config = dict(
    model='self-supervised image encoder',
    projector_hidden=1024,
    precondition_frequency=32,
    batch_size=256,
)
Rows from block 3, named by matrix and row number. Each number is 128 + 24 x the weight over its row's rms, rounded and kept within 0 to 255. All counts start at 0. After the name is the row's rms in percent of the matrix's.
# convs2: project pointwise conv (model.blocks.3.convs.2.weight, 24x96x1x1), inputs 0-95
convs2.0 095 [152 110 154 145 137 103  97 123 143 146 108 145 146 144 159 123 107 126 113 128 102 146 151 137 119 145 152 131 125 152 142 132 132 180 137  94 133 130 116 118 113 137 105 140 154 160 164 113 111 112 147 106  99  93 148 116 151 152 107 178  84 117 131  86 111 161 104  98 191 144 153 142 106 113  84  90 155 137 114 114 129  83  81  94 140 145 105 127 130 150 129 141  77 135 165 114]
convs2.1 092 [137 136 133 112 106  79 141 115 130 102 105 141 107 103 158 143 176 152 131 161  86  75 133 118  73 137 121 132  89 126 109 147 150 156 143  95 118 169 120 127 125 100 100 127 138 132 129 141 115 156 126 120 143 142 160 168 129  82 153  96 168 110 122 120 112 141 137 175 109 110 120 175 132 181 144 173 145 152  92 108 119 125 121 109 165 127 137 124 125 124 167 113 139 119 129 111]
convs2.2 104 [148 160 106 162 118 143 161 125  85 143 163 166 125  94 142 114 134 108 105 109 166 117 114 137 147 139 134 185 122 159 203 115  73 131 104 125 166 135  91 145  98 125 138 130 128 112 125 111 159 119 116 112 114  84 151  92 135 127 164 140 130 101 140 163 106 183 122 122 135 126 146 154 121 104 117 138  92 114 141 163 140 143 144 146 108 132 117 133  89 126  94 107 116 137 136 128]
convs2.3 103 [160  81  96 132 160 131 104 148 162 153 130 152 112 160 156 138 112 152 140 139 173 140 122 117 155 122 171 111 106 145 110 175  72 131 159 164 152 124 161 138 111  95 124  88 142 131 140 155 139 120  89 126 153 141 116 109 106 128 121  96 101 110 146 106 103  98  99  92 149 130 116 164 141 148  82 134 163 113 140  97 148 127 140 135 117 122 132 141 117 136  98 175 106 139 155 157]
convs2.4 096 [169 108 163 131 113 164 128 175 111 145 118 151  85 123 121 131 109  93 167 156  96 127 159 178 128 120 165 149 113 130 151 153 144 134 128 154 140 107  98 108 124 156 129 129 159 119  98  81 100 130 116 124 112  84 122  93 113 118  73  78 128 143 170  97 123 134 136 107 109 122 115 149 134 152 121 110 157 139 156 141 126 146 138 176 143 145 135 180 138 108 147 137 115 151 114 127]
convs2.5 097 [127  89  91  93 157  91 124 151 166 139 154 145 116 129 120 127 154 153 123 114 104 189 172 144 110 182 122 124 101 156 104 119 150 181 150 127 125 101 128 101 110 114 114 146 122 130 123 173 126 120  91 161  88 133 129 108 123 118 120 169 132 132 137  82 138 112 146 141 116 152  93 104  97 100 141  95 125 138  86 121 109  94 117  95 139 115 157 130 123 127 143 122 139 135 119 178]
convs2.6 093 [139  79 118  90 102 139 149 123 150 116 156 123 121 118 140 146  91 138 127 136 128  76 135 146 125 133 116 134 113 107 106  94 110 136 145 157 141 120 136 107 152 133  44 181 156 178 109 144 124 151  94 137 139 128 111 148 152 121  83 160 153 104 124  69 155 180 134  97 141 123 182 142 132 128 124 122 124 118 110 109 150 134 144 139 120 120 120 119 108 128 102 134  98 151  97 121]
convs2.7 104 [107 116 102 140 114 152 185 131 125 101 110 144 112 120 129 128  97 136 156 127 156 121 145 152 141 121 157 111 157 139  55 114 140 133 128 173 117  90 129 139 128 144 105 145  71 168 122 120  98 172  99 134 134 126 117 125  93  92 125 110 139 131 143 153 131  85 140 122 168  90 143  98 139 120 110  83 104  95 122  82 151 163 149 134 149 125 146 139 158 132 135  98 160 143 144 111]
convs2.8 099 [136 188 207 155 122 125  81 138 136 134 140 123 147 136 135 134  92 100 138  61 117 103 118 127 138  75 124 132 151 122 133 123 120 173 136 146  98 165 125 106 112 155 145 143 101 106 146 107 147 110 124  98  60  95  89 149  92 141 143 138 126 102 142 117 124 109 141 132 100 116 146 116 104 114 126  95 100 129 134 158 103 135 117 115 132 152 155 131 141 138 124 125 126  91 119 145]
convs2.9 102 [107 127 113 137 167 142 104 116 138 145 126 111 150 108 130 137  94  92 134 136  73  87 113 131 103 138 136  98 168  82 131 139 141 128 125 128 123 114 112 121 147 140 119 141 156 151 129 101 114 156 134 141 169 171 144 152 174 149 101 107 116 146  96 104 149 111 134 127 155 109 119 138 115 155  67 170 153 143 129 157 146 126 101  86 184 126 119 109 146 138  91 108 173 107  91 135]
convs2.10 103 [ 80 135 139 140 145 109  75  85 110 146 132 170 140 159 132 135 132 121 113 130  89 117 129 142 178 125 105 134  94 125 146 126  88 118  59 143 107 112 115 152 114 140 114 148 156 105 135 118  55 144 114 126  98 130  98 137 176 168 139 108 139 118 145 108 169 126 150 133 121 155 108 102 140 104 135 110 151  87 121 183 136 156 119 117 130 144 129 146 116 145 124 117 114 150 125 117]
convs2.11 086 [100 125 124 120 131 156 133  93 135 136 143 114 102  92  93 164 114 117  90 138 119  94 105 150 125 154 107 103 125 151 158 117 122 125 102 142  96 157 157 116 118 107 101 184 123 160  87 135 171 163 141 123 167 123 146 110 165  94 129  89 129 151 140 163 162 108 160 156 166  97 168 136 123 132 126 140 154 146 144 140 137 103 139 141 118 157 165 128 105 108 139  94 119 103 123  79]
convs2.12 114 [126 136 139 146  88 126 129 120 113  90 139 186 114 113 144  87 138 148 141  74 119 136 158 141 155 125 134 160 119 150 152 135 147 148 125 128  94 113 171 107 128 146  85 107 113 120  98 142 134 112 126 111 142  77 168 134  90 130 114 165 169 118 168 103 108 154 100 127 103 159 106 139 134 169 135 136  91 123 101 128 119 105 100 140 164 107  99  90 121 154 137 101 111 134  93 155]
convs2.13 104 [100  95 148 104 138 140 106 125 122 177  98 138 169 136 109 138 122 118 136 195 162 153 121 122 116 125 118 127 102 136 153 168  98 141  91  98 108 132 148 127 161 132  95 100 146 103 137 123 149 125 127 107 136 151 117 110 111 117 153 120 186 113 126 145 100 114 125 135 155 131 138 143 190 134 131 127 132 114 125 155  69 125 179 126 160 172 119 165  96 110 146  84 130 131 138 117]
convs2.14 110 [139 110 138  98 113 134  96 143 115 159 124 146 143 140 119 103 162  99 128  90 105 132 179 169 140 155  97 146 121 135 178  75 121 167 120 132 135 131 131 135 114 153 118  79 173 141  97 119 135 101 128 123 139  86 162 117 181 132 122 133 116 102 166 107 149 178 135 163 108 133  92  88 118  90 129 167 135 122 120 122 142 156 122 106 128 123 111 114 114 146 115 152 107 119 100 153]
convs2.15 116 [125 127 143 130 152 142 158 117 113 160 176 143 127 127 137 146 149 103 112  96 128 135  98  95 127 124 145 107 106 137 154 115 117  79 131 153 131 157 104 136 138  64 163 113 179  85 146 125 176 119 131 113 147 156 163 133 153 156 155  80 122 115 109  98 121 139 163 135 118 143 172 132  94 139 158 125 147 106  87 169 128 103 132 101 154 140 145 110  91 132 153 133 137  95 139 145]
convs2.16 096 [119 139 115 121 100 119  80 125 141 156 145 174  83 175 157  95 121 142 155 153  88 153 140 136 110 100 131 137 143 116 163 154 113 149 118 108 130  94 117 169 132 171 132 129 152 124 144 103 107  77 158 126 127 110 108 140 146 140 114 144 100 106 121 144 121 154  78 130  83 158 140 113 135 115 128 118 131 144 144 100 134 134 115  99 156 122  66 111 176 139 134 166  89 148 119 135]
convs2.17 091 [121 134 120 100  95 142 131 141 111  94 134 104 136 150 109 119 127 126 138 151 107 131 140 103 109 139  83 144 111 140 150 118 139 159 121 117 107  67 163 140 169 136  97  92 119 130 142 107  97 147 124 134 132 109 150 129 125 129 121 101 174 156 116 134 118 121 126 121 118  85 136  88 112 160 177 136 135 141 132 133 123 164 142 194 100 109 159 166 146  65 181 154 143 142 110 102]
convs2.18 092 [115 116 139 105 113  99 150 171 169  98 129 130 149 174 128 142 107 167 127 133 191 135 121 101 109 125 125  92 137 108  95 107 134 125 149 104 127 157 108 146 136 141 125 101 112 159 134 182 146  87 138 116 135 137 139 167 111 149 111 157 132  95 140 110 105  98 107 139 154 143 150  90 112  98 114 122 114 141  96  67 146 153  80 140 119 128 137 116 175 129 116 144  95 145 140 157]
convs2.19 101 [124 128 134 112 121 104 104 108 108 140 127 169 155 171 141 114 140 135 145 136 122  86 138 105 158 153 109 112  92 121 159 123 104 132  89 125 161 118 172 132 161 132 131  97 105  90 138 110 128 109 121 114 143 114 139 127 130 140 191 104 165 100 160 139 144 109  94 161 102 113  76  89 182 134 167 142 136 135 113 130 125 143 119 148 141 121  77 151 151 123 125 136  88 177 126 140]
convs2.20 093 [133 120 112 145 114 136 111 102  96 106 127 153  94 129 142  96 175 126 117 140  89 141 121 116 154 123 170 127 116 118 142 182 117 120  88 126  97 139 181 119 178 100 141 154 127  99 116  80 126 127 133  82 150 134 194 115 114 131 144  95 132 143 111 145 115 159  92 144 107 106 123 149 116 162 166 179 138 134 127 110 140 139 143 119 129 120 138 106 152 133 167 110 162 120  97 115]
convs2.21 115 [167 135 116 156  90  98 109 135  59 117 132 149 109  88 114 106 111  80 183 140 119 147 140 142 140 137 125  75 161 116 176 116 132 128 127 125 118 127 106 110 125 143 121 124 192 121 133 125 100 129 145 145 142 118 132  89 226 126 117 141 132 109 149 124 112 137 118 139 138 151 149 140 108 134 131 142 185 126 127 132 121 139 131  94 143 134 127 153 130 100 115 109 127 137 115 121]
convs2.22 096 [139  80 172 109 164 133 123 125 129 104  88 107 129 166 120 136 126 126 128 110 105 107 114  72  98 106 120 111 136  98 113 111 155  99 156 139 136 148 137 125 118  94 140 162  88 102 149 170 142 172 142 135 101 176 154 164 122 107 119  87  91 130  95 121 140 101 136 142 146 117 145 116 113 137 116 122 110 162 121 154 138 111  96 104 117 119 137 114 128 147 123 109 140 126 142 209]
convs2.23 093 [101  96  94 113 136 163 122 107 160 112 114 120 113 136 138 133 204 165 111 149 116 119 110 108  94 156 111 138 101 154 130 136 130 155 185 126 169 127 174 140 140 109  79 149 102 161 127 170 106 141 126 128 165 150  91 139 115 101 126 162 124 144 104  96 153 115  92 114 160 141  93 125 124 136 114 161 108 113 130 100 110 119 123 122 112 161 110 135  92 126 145 129 103 159 136 127]