{
  "color_jitter": 0.6,
  "arch": "mobilenet_v2",
  "widths": [16, 24, 48, 80],
  "residual_init": "none",
  "max_steps": 6700
}
Rows from block 9, named by matrix and row number. Each number is 200 + 20 x the weight over its row's rms, rounded and kept within 0 to 999. All counts start at 0. After the name is the row's rms in percent of the matrix's.
# convs2: project pointwise conv (model.blocks.9.convs.2.weight, 48x192x1x1), inputs 0-95
convs2.0,090,203,243,250,173,137,219,189,217,215,208,161,209,195,207,193,157,199,212,213,204,189,203,201,228,187,209,209,227,201,205,212,234,179,229,158,200,182,202,237,201,166,228,222,218,173,205,187,206,218,179,212,237,225,220,189,204,198,173,175,181,236,205,193,210,183,211,210,247,187,177,228,181,204,190,194,231,183,243,206,189,145,195,230,221,201,210,195,214,213,209,197,197,200,199,212,192
convs2.1,097,173,193,171,214,236,189,175,193,237,197,193,192,227,210,211,185,185,203,177,185,210,162,221,224,170,198,200,199,214,157,196,201,205,188,182,184,216,205,159,167,207,187,177,211,214,184,204,165,231,208,221,202,204,239,223,192,214,211,193,204,181,215,235,165,190,245,191,188,175,181,179,200,162,222,239,233,180,212,219,214,186,193,198,201,213,181,221,188,200,192,184,182,178,201,220,223
convs2.2,095,206,196,187,213,233,212,212,192,194,220,226,177,218,164,176,216,199,199,173,187,181,216,190,207,214,206,198,224,162,190,213,205,214,147,199,183,239,218,221,197,201,204,202,198,209,196,216,220,183,160,193,186,201,204,215,171,232,209,212,215,233,175,206,230,175,180,174,200,203,186,161,215,199,208,183,207,177,189,191,224,208,193,223,196,195,206,164,179,206,226,202,186,168,171,202,221
convs2.3,093,214,186,201,179,243,210,222,212,179,210,181,216,226,196,201,207,177,221,180,196,176,204,161,203,189,197,173,218,206,200,198,196,165,206,205,215,157,191,207,213,205,220,184,190,198,182,200,154,205,175,210,216,200,227,165,237,184,182,216,196,174,209,173,194,224,170,210,233,207,190,198,191,193,180,181,176,202,237,195,200,202,224,226,202,201,174,201,172,216,206,242,203,219,205,218,167
convs2.4,093,185,173,218,223,248,190,166,194,203,176,199,216,204,209,188,195,186,154,270,217,222,184,163,197,230,200,212,198,217,198,179,211,198,175,217,201,227,150,179,204,181,200,203,215,181,190,193,229,180,199,215,205,217,179,194,159,179,186,189,209,168,200,201,210,193,190,200,215,206,173,185,208,181,194,216,251,184,208,235,191,207,180,194,193,204,202,205,218,203,178,178,207,206,205,221,213
convs2.5,110,228,198,192,218,233,182,217,181,196,177,226,197,227,198,198,220,218,185,198,195,201,196,177,194,232,209,214,174,171,208,206,192,206,176,225,191,242,184,198,213,205,198,194,181,203,186,210,203,202,167,180,187,213,185,224,199,195,184,180,215,199,157,215,232,208,198,175,171,189,198,166,213,229,217,242,211,185,187,191,218,205,155,181,208,208,208,180,217,204,254,184,168,179,178,200,192
convs2.6,090,185,187,164,189,182,200,246,214,212,210,234,228,226,211,183,231,226,204,189,194,194,176,208,220,186,191,199,217,180,245,213,213,199,182,200,164,192,216,203,192,189,191,189,197,191,204,218,201,244,184,159,188,202,171,201,181,194,186,208,212,174,177,213,184,229,255,196,199,221,209,203,187,232,218,193,232,200,192,206,198,179,189,231,185,221,169,189,192,185,224,180,210,192,198,224,176
convs2.7,087,201,196,216,198,213,165,223,186,194,187,244,170,216,200,182,206,189,192,197,177,187,187,177,190,205,201,205,225,169,214,203,167,206,193,197,192,185,222,174,215,189,225,218,150,214,191,215,200,199,184,198,163,173,214,185,196,191,169,183,186,218,205,156,205,193,178,216,162,190,164,213,212,202,219,196,197,203,170,188,218,214,216,192,202,199,167,220,194,196,220,203,188,210,194,215,169
convs2.8,095,217,163,179,215,159,219,209,236,192,219,161,198,201,218,203,183,197,162,189,196,228,209,181,212,181,192,199,214,169,202,216,225,202,200,192,201,196,183,225,196,177,204,165,220,179,179,169,218,235,229,201,227,222,211,213,212,196,212,214,206,189,221,181,194,232,206,223,215,212,193,211,190,216,194,180,208,258,217,198,178,159,228,201,203,230,202,240,153,190,186,188,210,214,184,183,204
convs2.9,097,191,202,209,169,215,203,188,183,170,204,200,219,173,169,210,201,177,198,259,212,197,200,208,216,198,226,201,172,224,186,212,198,162,186,200,222,190,171,203,202,206,227,177,209,183,171,227,205,175,216,224,213,220,210,175,234,197,199,184,207,191,244,181,216,172,215,216,218,221,150,168,174,213,157,219,189,235,207,225,185,204,245,219,193,214,191,219,199,199,174,182,207,234,236,173,183
convs2.10,104,210,178,193,185,233,209,222,208,241,185,210,212,191,157,238,220,182,219,198,192,181,193,212,197,188,212,186,188,219,187,195,186,179,205,204,227,195,190,206,233,216,205,177,190,198,177,195,189,183,221,218,222,200,218,193,224,209,190,207,212,165,202,218,208,200,188,217,220,236,176,161,207,198,195,187,188,235,233,217,181,163,211,229,205,172,193,239,218,208,185,205,191,238,251,210,184
convs2.11,102,211,199,188,224,202,218,190,180,224,182,196,206,188,196,244,202,184,177,159,216,180,163,171,183,226,203,178,216,220,169,200,187,198,188,191,208,220,205,217,200,228,235,204,227,201,191,224,216,158,203,198,175,202,202,183,204,198,197,186,197,227,220,177,231,206,189,206,227,224,197,198,184,204,168,153,216,234,203,190,182,213,208,226,215,163,190,237,192,191,204,235,195,228,218,219,199
convs2.12,089,185,207,204,225,229,201,187,195,178,197,173,218,226,216,194,209,207,194,204,199,173,209,208,174,216,199,246,200,233,203,151,164,208,185,215,204,212,172,171,201,196,200,224,206,229,205,162,214,197,231,201,187,194,201,194,194,204,226,186,181,238,206,202,211,173,213,184,189,204,200,193,241,215,229,190,203,215,171,168,232,204,173,191,197,176,226,213,223,183,200,170,169,193,192,218,216
convs2.13,104,172,199,189,233,220,199,180,225,215,178,205,208,221,183,235,225,174,165,210,194,201,198,205,190,193,194,190,203,210,171,196,232,204,179,177,200,209,185,178,198,196,207,156,244,190,161,185,190,206,208,194,213,198,210,258,189,195,177,207,195,186,184,191,208,198,182,168,212,198,176,187,228,180,177,166,208,189,193,226,216,231,190,203,211,183,204,168,194,173,192,192,185,202,208,243,210
convs2.14,088,182,157,164,242,232,183,166,174,176,185,172,213,217,172,182,201,172,185,170,191,211,236,232,187,218,207,213,193,196,212,208,194,221,176,209,215,198,215,168,200,207,229,196,191,244,192,211,183,183,235,214,183,199,199,236,167,207,201,183,219,170,194,199,219,196,168,196,174,180,166,190,224,200,213,226,189,163,178,177,230,209,197,189,183,202,222,195,193,190,198,183,176,191,181,197,233
convs2.15,091,228,191,184,212,204,198,179,196,242,206,159,207,185,196,214,221,218,218,201,222,198,179,182,158,205,201,195,160,192,170,202,183,215,183,207,200,188,198,175,234,236,187,225,215,244,220,211,162,180,245,218,167,189,174,190,187,229,216,149,226,171,222,189,204,216,184,187,200,215,216,228,212,171,188,195,198,214,201,199,212,179,189,191,180,191,216,225,201,188,214,206,152,213,197,212,177
convs2.16,139,214,180,222,249,235,182,217,186,220,206,225,173,221,180,207,197,217,193,181,188,199,190,185,198,204,211,186,214,185,201,199,200,228,160,217,184,210,160,170,204,187,190,214,176,239,195,203,204,189,206,191,177,184,191,215,173,213,198,189,218,227,177,214,212,199,205,185,156,193,211,209,236,207,241,188,217,181,173,179,220,198,177,209,177,194,218,188,206,185,230,186,185,193,201,194,187
convs2.17,097,195,202,203,195,178,216,192,209,193,199,193,209,156,207,207,192,212,200,178,204,242,185,197,225,197,186,161,213,193,206,190,233,198,231,228,203,203,196,231,197,205,254,190,209,165,206,226,193,194,212,203,229,192,205,193,227,180,157,229,212,174,189,201,193,225,172,223,207,204,223,195,168,192,192,183,205,191,191,217,165,221,215,221,240,220,206,209,170,213,225,199,235,208,207,147,172
convs2.18,101,232,215,225,164,158,211,204,207,184,214,160,201,164,214,229,228,206,196,193,225,198,169,195,204,186,220,192,206,183,214,176,213,166,203,201,179,188,206,237,241,211,235,207,229,186,211,171,167,194,224,207,233,225,221,198,217,206,203,187,211,180,211,188,198,206,200,216,216,215,211,169,203,194,180,184,221,223,246,228,196,165,210,200,194,183,199,204,232,205,190,227,200,222,261,191,192
convs2.19,109,181,181,183,187,221,186,203,208,186,208,179,205,175,158,187,196,183,223,229,173,223,212,202,218,194,194,208,189,194,195,182,175,192,196,204,222,213,196,176,237,223,200,188,191,187,164,210,186,202,232,226,178,183,160,205,182,223,240,200,188,190,191,197,238,187,207,230,189,162,184,173,187,160,167,195,183,181,190,232,241,206,228,163,202,214,182,197,227,237,198,204,191,239,216,208,206
convs2.20,100,206,217,178,162,223,205,201,176,211,180,219,197,174,195,185,188,198,226,194,235,221,182,205,206,174,213,216,197,207,162,211,202,143,207,196,194,188,188,212,237,244,210,186,213,184,176,219,148,221,229,229,211,192,216,208,211,214,199,168,195,199,208,204,173,213,213,222,203,201,202,148,198,172,179,196,209,237,210,229,225,193,227,204,188,237,202,204,225,226,176,208,210,251,203,238,173
convs2.21,096,234,161,196,210,250,198,229,182,179,150,215,196,214,225,197,223,200,195,213,213,203,197,166,179,256,220,211,195,182,192,200,169,195,215,199,222,199,198,182,215,209,192,235,209,194,232,207,172,195,225,201,195,217,178,191,221,197,219,195,229,207,187,193,223,238,183,193,205,189,178,155,200,186,171,160,195,212,194,209,244,224,201,181,228,187,181,172,200,190,204,198,186,200,194,225,191
convs2.22,108,206,181,196,234,192,178,235,207,233,202,204,161,219,206,198,171,232,192,208,202,201,202,168,214,198,191,217,208,159,213,182,170,237,200,229,184,225,194,182,209,183,181,205,214,236,231,199,210,216,204,171,187,187,185,212,208,227,203,197,205,219,161,223,182,211,167,179,179,192,220,202,245,193,226,210,204,187,184,183,233,201,174,215,199,213,225,170,213,199,227,178,172,172,190,176,216
convs2.23,076,198,220,188,186,182,216,192,185,206,188,207,223,213,186,160,199,190,166,199,202,217,209,174,236,199,178,183,222,209,181,205,221,202,174,181,189,207,196,225,213,188,212,194,208,184,192,156,149,190,207,211,212,192,229,208,194,187,172,184,201,184,226,208,195,187,224,224,224,213,222,227,176,183,180,209,207,253,228,189,210,188,209,174,191,231,216,209,196,192,185,201,239,219,207,169,178
convs2.24,104,205,200,194,162,192,191,239,197,196,197,190,171,199,228,218,260,199,211,192,175,221,211,191,206,175,215,200,214,189,211,197,206,164,177,189,185,213,200,205,206,211,190,190,178,205,185,203,217,168,208,222,216,186,233,213,220,215,178,199,182,204,263,195,200,204,198,209,185,255,224,221,183,193,191,176,202,243,238,190,208,187,205,184,202,206,193,226,190,206,206,256,204,203,189,200,209
convs2.25,106,187,203,198,206,215,191,179,143,225,170,196,190,200,212,180,181,215,203,206,191,211,186,199,195,207,201,215,187,205,227,220,180,218,207,210,197,202,208,198,178,209,196,211,214,233,218,216,205,184,221,187,185,203,193,231,158,197,236,145,186,215,165,203,202,200,240,178,174,192,200,197,230,192,190,223,236,183,176,177,227,200,180,198,211,207,178,176,207,192,204,186,190,181,151,198,206
convs2.26,093,207,187,175,176,229,232,197,182,206,162,243,209,196,182,193,193,183,191,211,219,219,203,196,210,190,210,214,183,189,202,208,203,174,216,177,194,184,138,242,229,223,230,170,205,165,163,214,162,162,207,225,206,182,237,199,225,179,201,202,161,189,195,184,186,222,162,208,212,195,168,183,183,167,173,212,177,214,229,222,234,209,204,186,211,232,202,219,212,226,163,200,196,220,187,200,207
convs2.27,089,217,183,210,222,245,205,180,211,209,201,193,190,209,208,199,195,195,196,175,194,179,264,197,176,194,222,185,198,215,222,236,198,214,184,246,198,223,205,176,191,199,180,175,200,222,169,207,225,209,173,208,202,188,176,184,203,187,208,190,219,243,188,198,212,226,218,183,203,195,157,217,234,210,232,175,205,205,185,161,211,204,169,210,203,176,207,211,186,195,216,188,157,193,172,203,214
convs2.28,114,214,198,214,213,210,189,172,177,226,197,241,219,192,222,180,182,215,230,197,208,197,192,185,185,220,206,216,212,181,209,188,186,215,196,202,180,211,200,200,211,208,183,206,218,235,206,196,213,205,190,195,200,203,180,203,172,210,223,193,215,210,167,203,200,193,200,183,194,184,175,210,244,204,243,214,214,159,184,211,230,226,145,193,186,193,218,179,218,185,224,198,184,167,161,214,220
convs2.29,103,182,213,161,258,236,196,211,199,206,214,200,221,210,187,189,217,213,177,204,185,191,191,214,212,210,203,208,215,145,201,170,208,228,163,210,189,233,217,191,205,195,157,179,178,229,193,199,192,241,228,205,200,206,209,203,188,197,229,192,237,206,190,219,215,206,184,166,196,191,190,221,225,236,228,216,197,194,193,170,220,192,149,228,181,201,203,166,186,188,208,171,182,183,191,204,218
convs2.30,097,187,208,165,185,201,185,167,207,216,216,169,178,166,238,174,176,193,171,188,169,183,187,220,213,176,206,173,226,241,157,229,182,183,203,182,195,187,201,208,166,193,189,185,192,169,206,227,236,189,215,202,238,184,234,187,191,167,177,183,217,220,219,195,181,195,210,233,183,219,217,206,197,205,184,218,203,234,211,229,187,180,219,237,206,213,200,220,171,202,173,201,200,216,203,200,169
convs2.31,094,205,190,188,160,161,217,223,217,144,216,221,200,188,227,210,193,215,246,209,215,216,211,185,228,190,230,193,235,180,188,187,213,168,206,174,203,203,213,217,215,162,204,214,215,185,196,195,192,183,211,216,213,226,228,164,221,225,185,227,216,191,213,193,204,184,162,216,199,204,198,176,182,188,194,215,238,200,208,211,182,195,225,195,216,234,207,203,214,221,171,215,212,216,239,188,155
convs2.32,093,196,218,195,211,205,180,206,190,200,206,222,191,206,226,229,219,206,194,200,181,174,234,225,201,205,172,202,182,190,203,196,190,234,172,193,166,249,182,183,215,238,158,216,174,214,191,203,218,197,198,165,171,199,192,225,186,187,183,207,251,234,219,229,202,218,197,194,174,213,209,218,202,208,204,175,230,194,171,167,221,210,177,224,208,194,215,179,221,176,217,183,201,204,199,215,215
convs2.33,110,197,251,188,177,179,209,204,209,216,231,201,210,183,234,213,183,201,217,211,222,214,202,188,206,171,197,202,236,179,204,211,202,177,219,178,178,177,174,210,189,188,236,150,206,190,173,196,196,201,218,218,223,212,222,195,201,207,216,211,184,208,214,176,190,191,185,225,238,195,203,185,166,209,182,212,157,211,218,211,187,188,229,184,214,222,190,209,185,220,174,226,212,198,221,168,209
convs2.34,096,202,180,201,194,177,224,174,202,227,206,194,196,181,179,202,217,208,214,239,189,210,187,200,219,176,226,194,209,195,221,208,210,189,193,193,203,153,200,208,207,204,175,177,188,198,188,242,208,200,212,220,242,199,236,182,170,196,206,202,205,187,224,242,204,209,183,201,226,224,183,223,186,235,211,193,183,208,209,155,168,176,191,211,216,212,180,206,180,198,227,197,203,201,206,225,152
convs2.35,110,182,188,192,203,221,189,184,201,244,186,197,216,217,178,174,202,228,186,231,198,228,210,192,199,199,207,213,245,187,233,200,230,211,201,192,192,196,166,175,201,175,196,166,198,230,172,200,196,220,204,193,193,191,212,200,192,208,212,200,210,203,158,227,190,223,229,171,180,174,184,210,205,214,206,253,238,168,181,167,224,199,159,184,206,217,220,169,180,187,221,182,190,163,189,159,239
convs2.36,088,200,203,209,228,208,180,174,166,207,201,214,216,215,178,199,188,175,222,163,197,203,234,231,189,192,189,233,175,211,195,187,249,208,195,208,215,194,192,176,217,207,204,211,202,227,188,222,191,196,227,191,182,188,186,241,176,198,217,196,173,201,162,215,186,211,213,195,190,177,185,153,251,198,187,191,228,189,166,201,242,218,183,194,191,188,221,193,205,200,213,173,166,188,183,212,219
convs2.37,092,175,173,204,191,191,222,193,187,216,200,206,211,216,210,189,182,182,237,174,235,151,196,218,215,211,182,227,196,204,202,212,208,184,243,178,195,172,236,229,170,190,205,163,237,204,205,177,195,191,190,184,226,204,211,190,189,227,215,192,182,190,196,189,190,175,219,209,227,203,190,235,196,226,200,201,181,238,234,224,194,184,236,227,183,205,208,205,198,187,181,212,223,221,211,207,178
convs2.38,089,186,185,211,205,170,199,145,212,229,189,155,194,143,209,227,197,201,196,187,206,206,206,240,195,187,191,191,199,229,194,194,188,180,193,205,201,203,238,206,177,227,208,210,175,182,184,182,191,200,223,210,185,201,231,188,205,213,177,221,192,228,207,166,201,177,202,210,195,212,182,224,185,201,169,213,214,230,193,192,202,213,225,225,206,196,185,212,216,214,198,214,205,211,166,168,205
convs2.39,096,161,201,210,190,215,228,239,209,189,230,211,179,212,232,201,203,173,229,209,154,207,189,224,219,168,179,231,220,188,182,173,207,201,173,191,158,215,210,233,213,210,205,207,174,197,202,190,183,220,180,182,247,210,225,223,171,224,185,202,197,217,178,214,158,208,230,201,249,188,200,160,199,200,199,187,236,201,221,207,193,191,215,189,186,217,158,213,208,203,192,221,205,208,200,223,216
convs2.40,113,199,222,210,188,203,209,175,211,250,212,215,211,177,175,176,203,234,230,205,205,176,183,215,220,198,208,216,193,191,194,206,182,182,230,180,189,173,188,209,189,208,224,186,208,218,175,202,187,198,198,212,208,225,212,205,194,185,189,221,198,202,163,216,191,197,229,176,220,172,189,196,221,214,231,200,219,143,222,188,200,153,180,215,226,209,218,164,198,204,206,199,173,169,186,220,188
convs2.41,085,190,205,198,209,183,193,184,203,176,202,198,204,153,219,184,204,206,191,203,233,207,172,194,201,196,213,221,218,192,135,202,199,174,197,194,203,177,216,227,219,200,196,193,240,189,144,189,191,222,184,210,225,250,253,197,215,161,191,209,217,173,225,230,185,207,187,218,240,194,180,180,212,173,219,196,209,191,207,217,197,186,211,202,202,210,230,197,204,209,177,200,234,225,236,190,179
convs2.42,141,199,199,152,170,185,233,206,205,192,182,216,213,207,198,190,201,192,214,218,219,208,181,180,239,182,187,191,224,205,195,193,212,172,236,169,202,190,209,224,200,178,219,180,219,182,183,203,188,192,185,206,212,188,231,189,210,206,180,224,191,206,192,187,182,202,236,208,220,194,186,213,171,188,184,230,209,192,212,213,176,194,204,201,201,230,212,176,164,202,191,187,230,209,215,191,178
convs2.43,079,217,205,204,154,197,218,174,195,196,191,215,204,182,179,220,208,219,223,192,221,195,216,166,224,172,196,165,207,218,216,203,206,189,220,190,195,184,214,245,214,196,201,202,171,163,221,226,190,220,210,210,219,175,220,187,197,184,198,212,203,224,193,221,183,198,185,217,210,228,240,230,163,194,212,216,153,225,210,178,189,189,204,227,184,204,168,231,177,213,162,196,216,214,192,197,163
convs2.44,092,238,171,182,211,207,163,195,211,227,219,221,176,190,213,174,212,212,174,175,195,213,220,208,190,192,217,185,193,190,225,207,172,224,177,240,194,240,229,157,164,218,177,220,157,212,217,218,224,192,221,171,184,188,193,217,190,189,203,195,204,224,191,215,196,210,214,176,168,219,208,192,206,210,211,217,230,224,160,185,196,226,170,208,204,189,209,212,185,186,211,181,206,202,209,220,210
convs2.45,091,194,189,166,184,193,225,200,193,179,196,224,229,194,182,185,223,170,189,262,214,226,211,190,219,192,182,215,201,216,191,190,180,175,211,158,209,188,204,242,243,196,205,178,206,200,159,203,185,205,190,218,236,220,236,179,249,228,171,217,212,205,225,223,183,187,205,193,225,231,212,233,186,214,187,213,182,201,250,195,192,178,198,172,192,204,209,213,194,179,211,179,197,189,228,222,198
convs2.46,083,194,193,214,174,165,247,183,199,178,201,189,200,188,241,215,176,187,187,222,202,198,220,228,202,208,196,179,239,234,222,162,186,202,162,161,232,194,224,208,199,210,217,228,208,168,213,196,177,200,185,203,211,199,182,189,218,237,189,213,207,191,186,190,206,196,230,210,240,200,195,177,162,210,201,191,183,210,200,204,187,210,233,187,173,212,217,217,222,210,202,162,197,229,195,188,244
convs2.47,146,193,207,198,242,230,180,209,172,225,220,236,184,228,212,180,186,202,191,195,174,223,216,194,175,207,206,203,195,176,193,195,187,243,162,218,182,220,211,162,206,196,197,187,190,233,194,228,210,192,197,188,168,208,170,204,157,221,215,193,168,233,193,204,187,194,190,169,178,187,212,198,220,215,207,217,207,179,189,201,222,226,184,199,216,197,206,170,188,191,225,198,204,161,164,202,208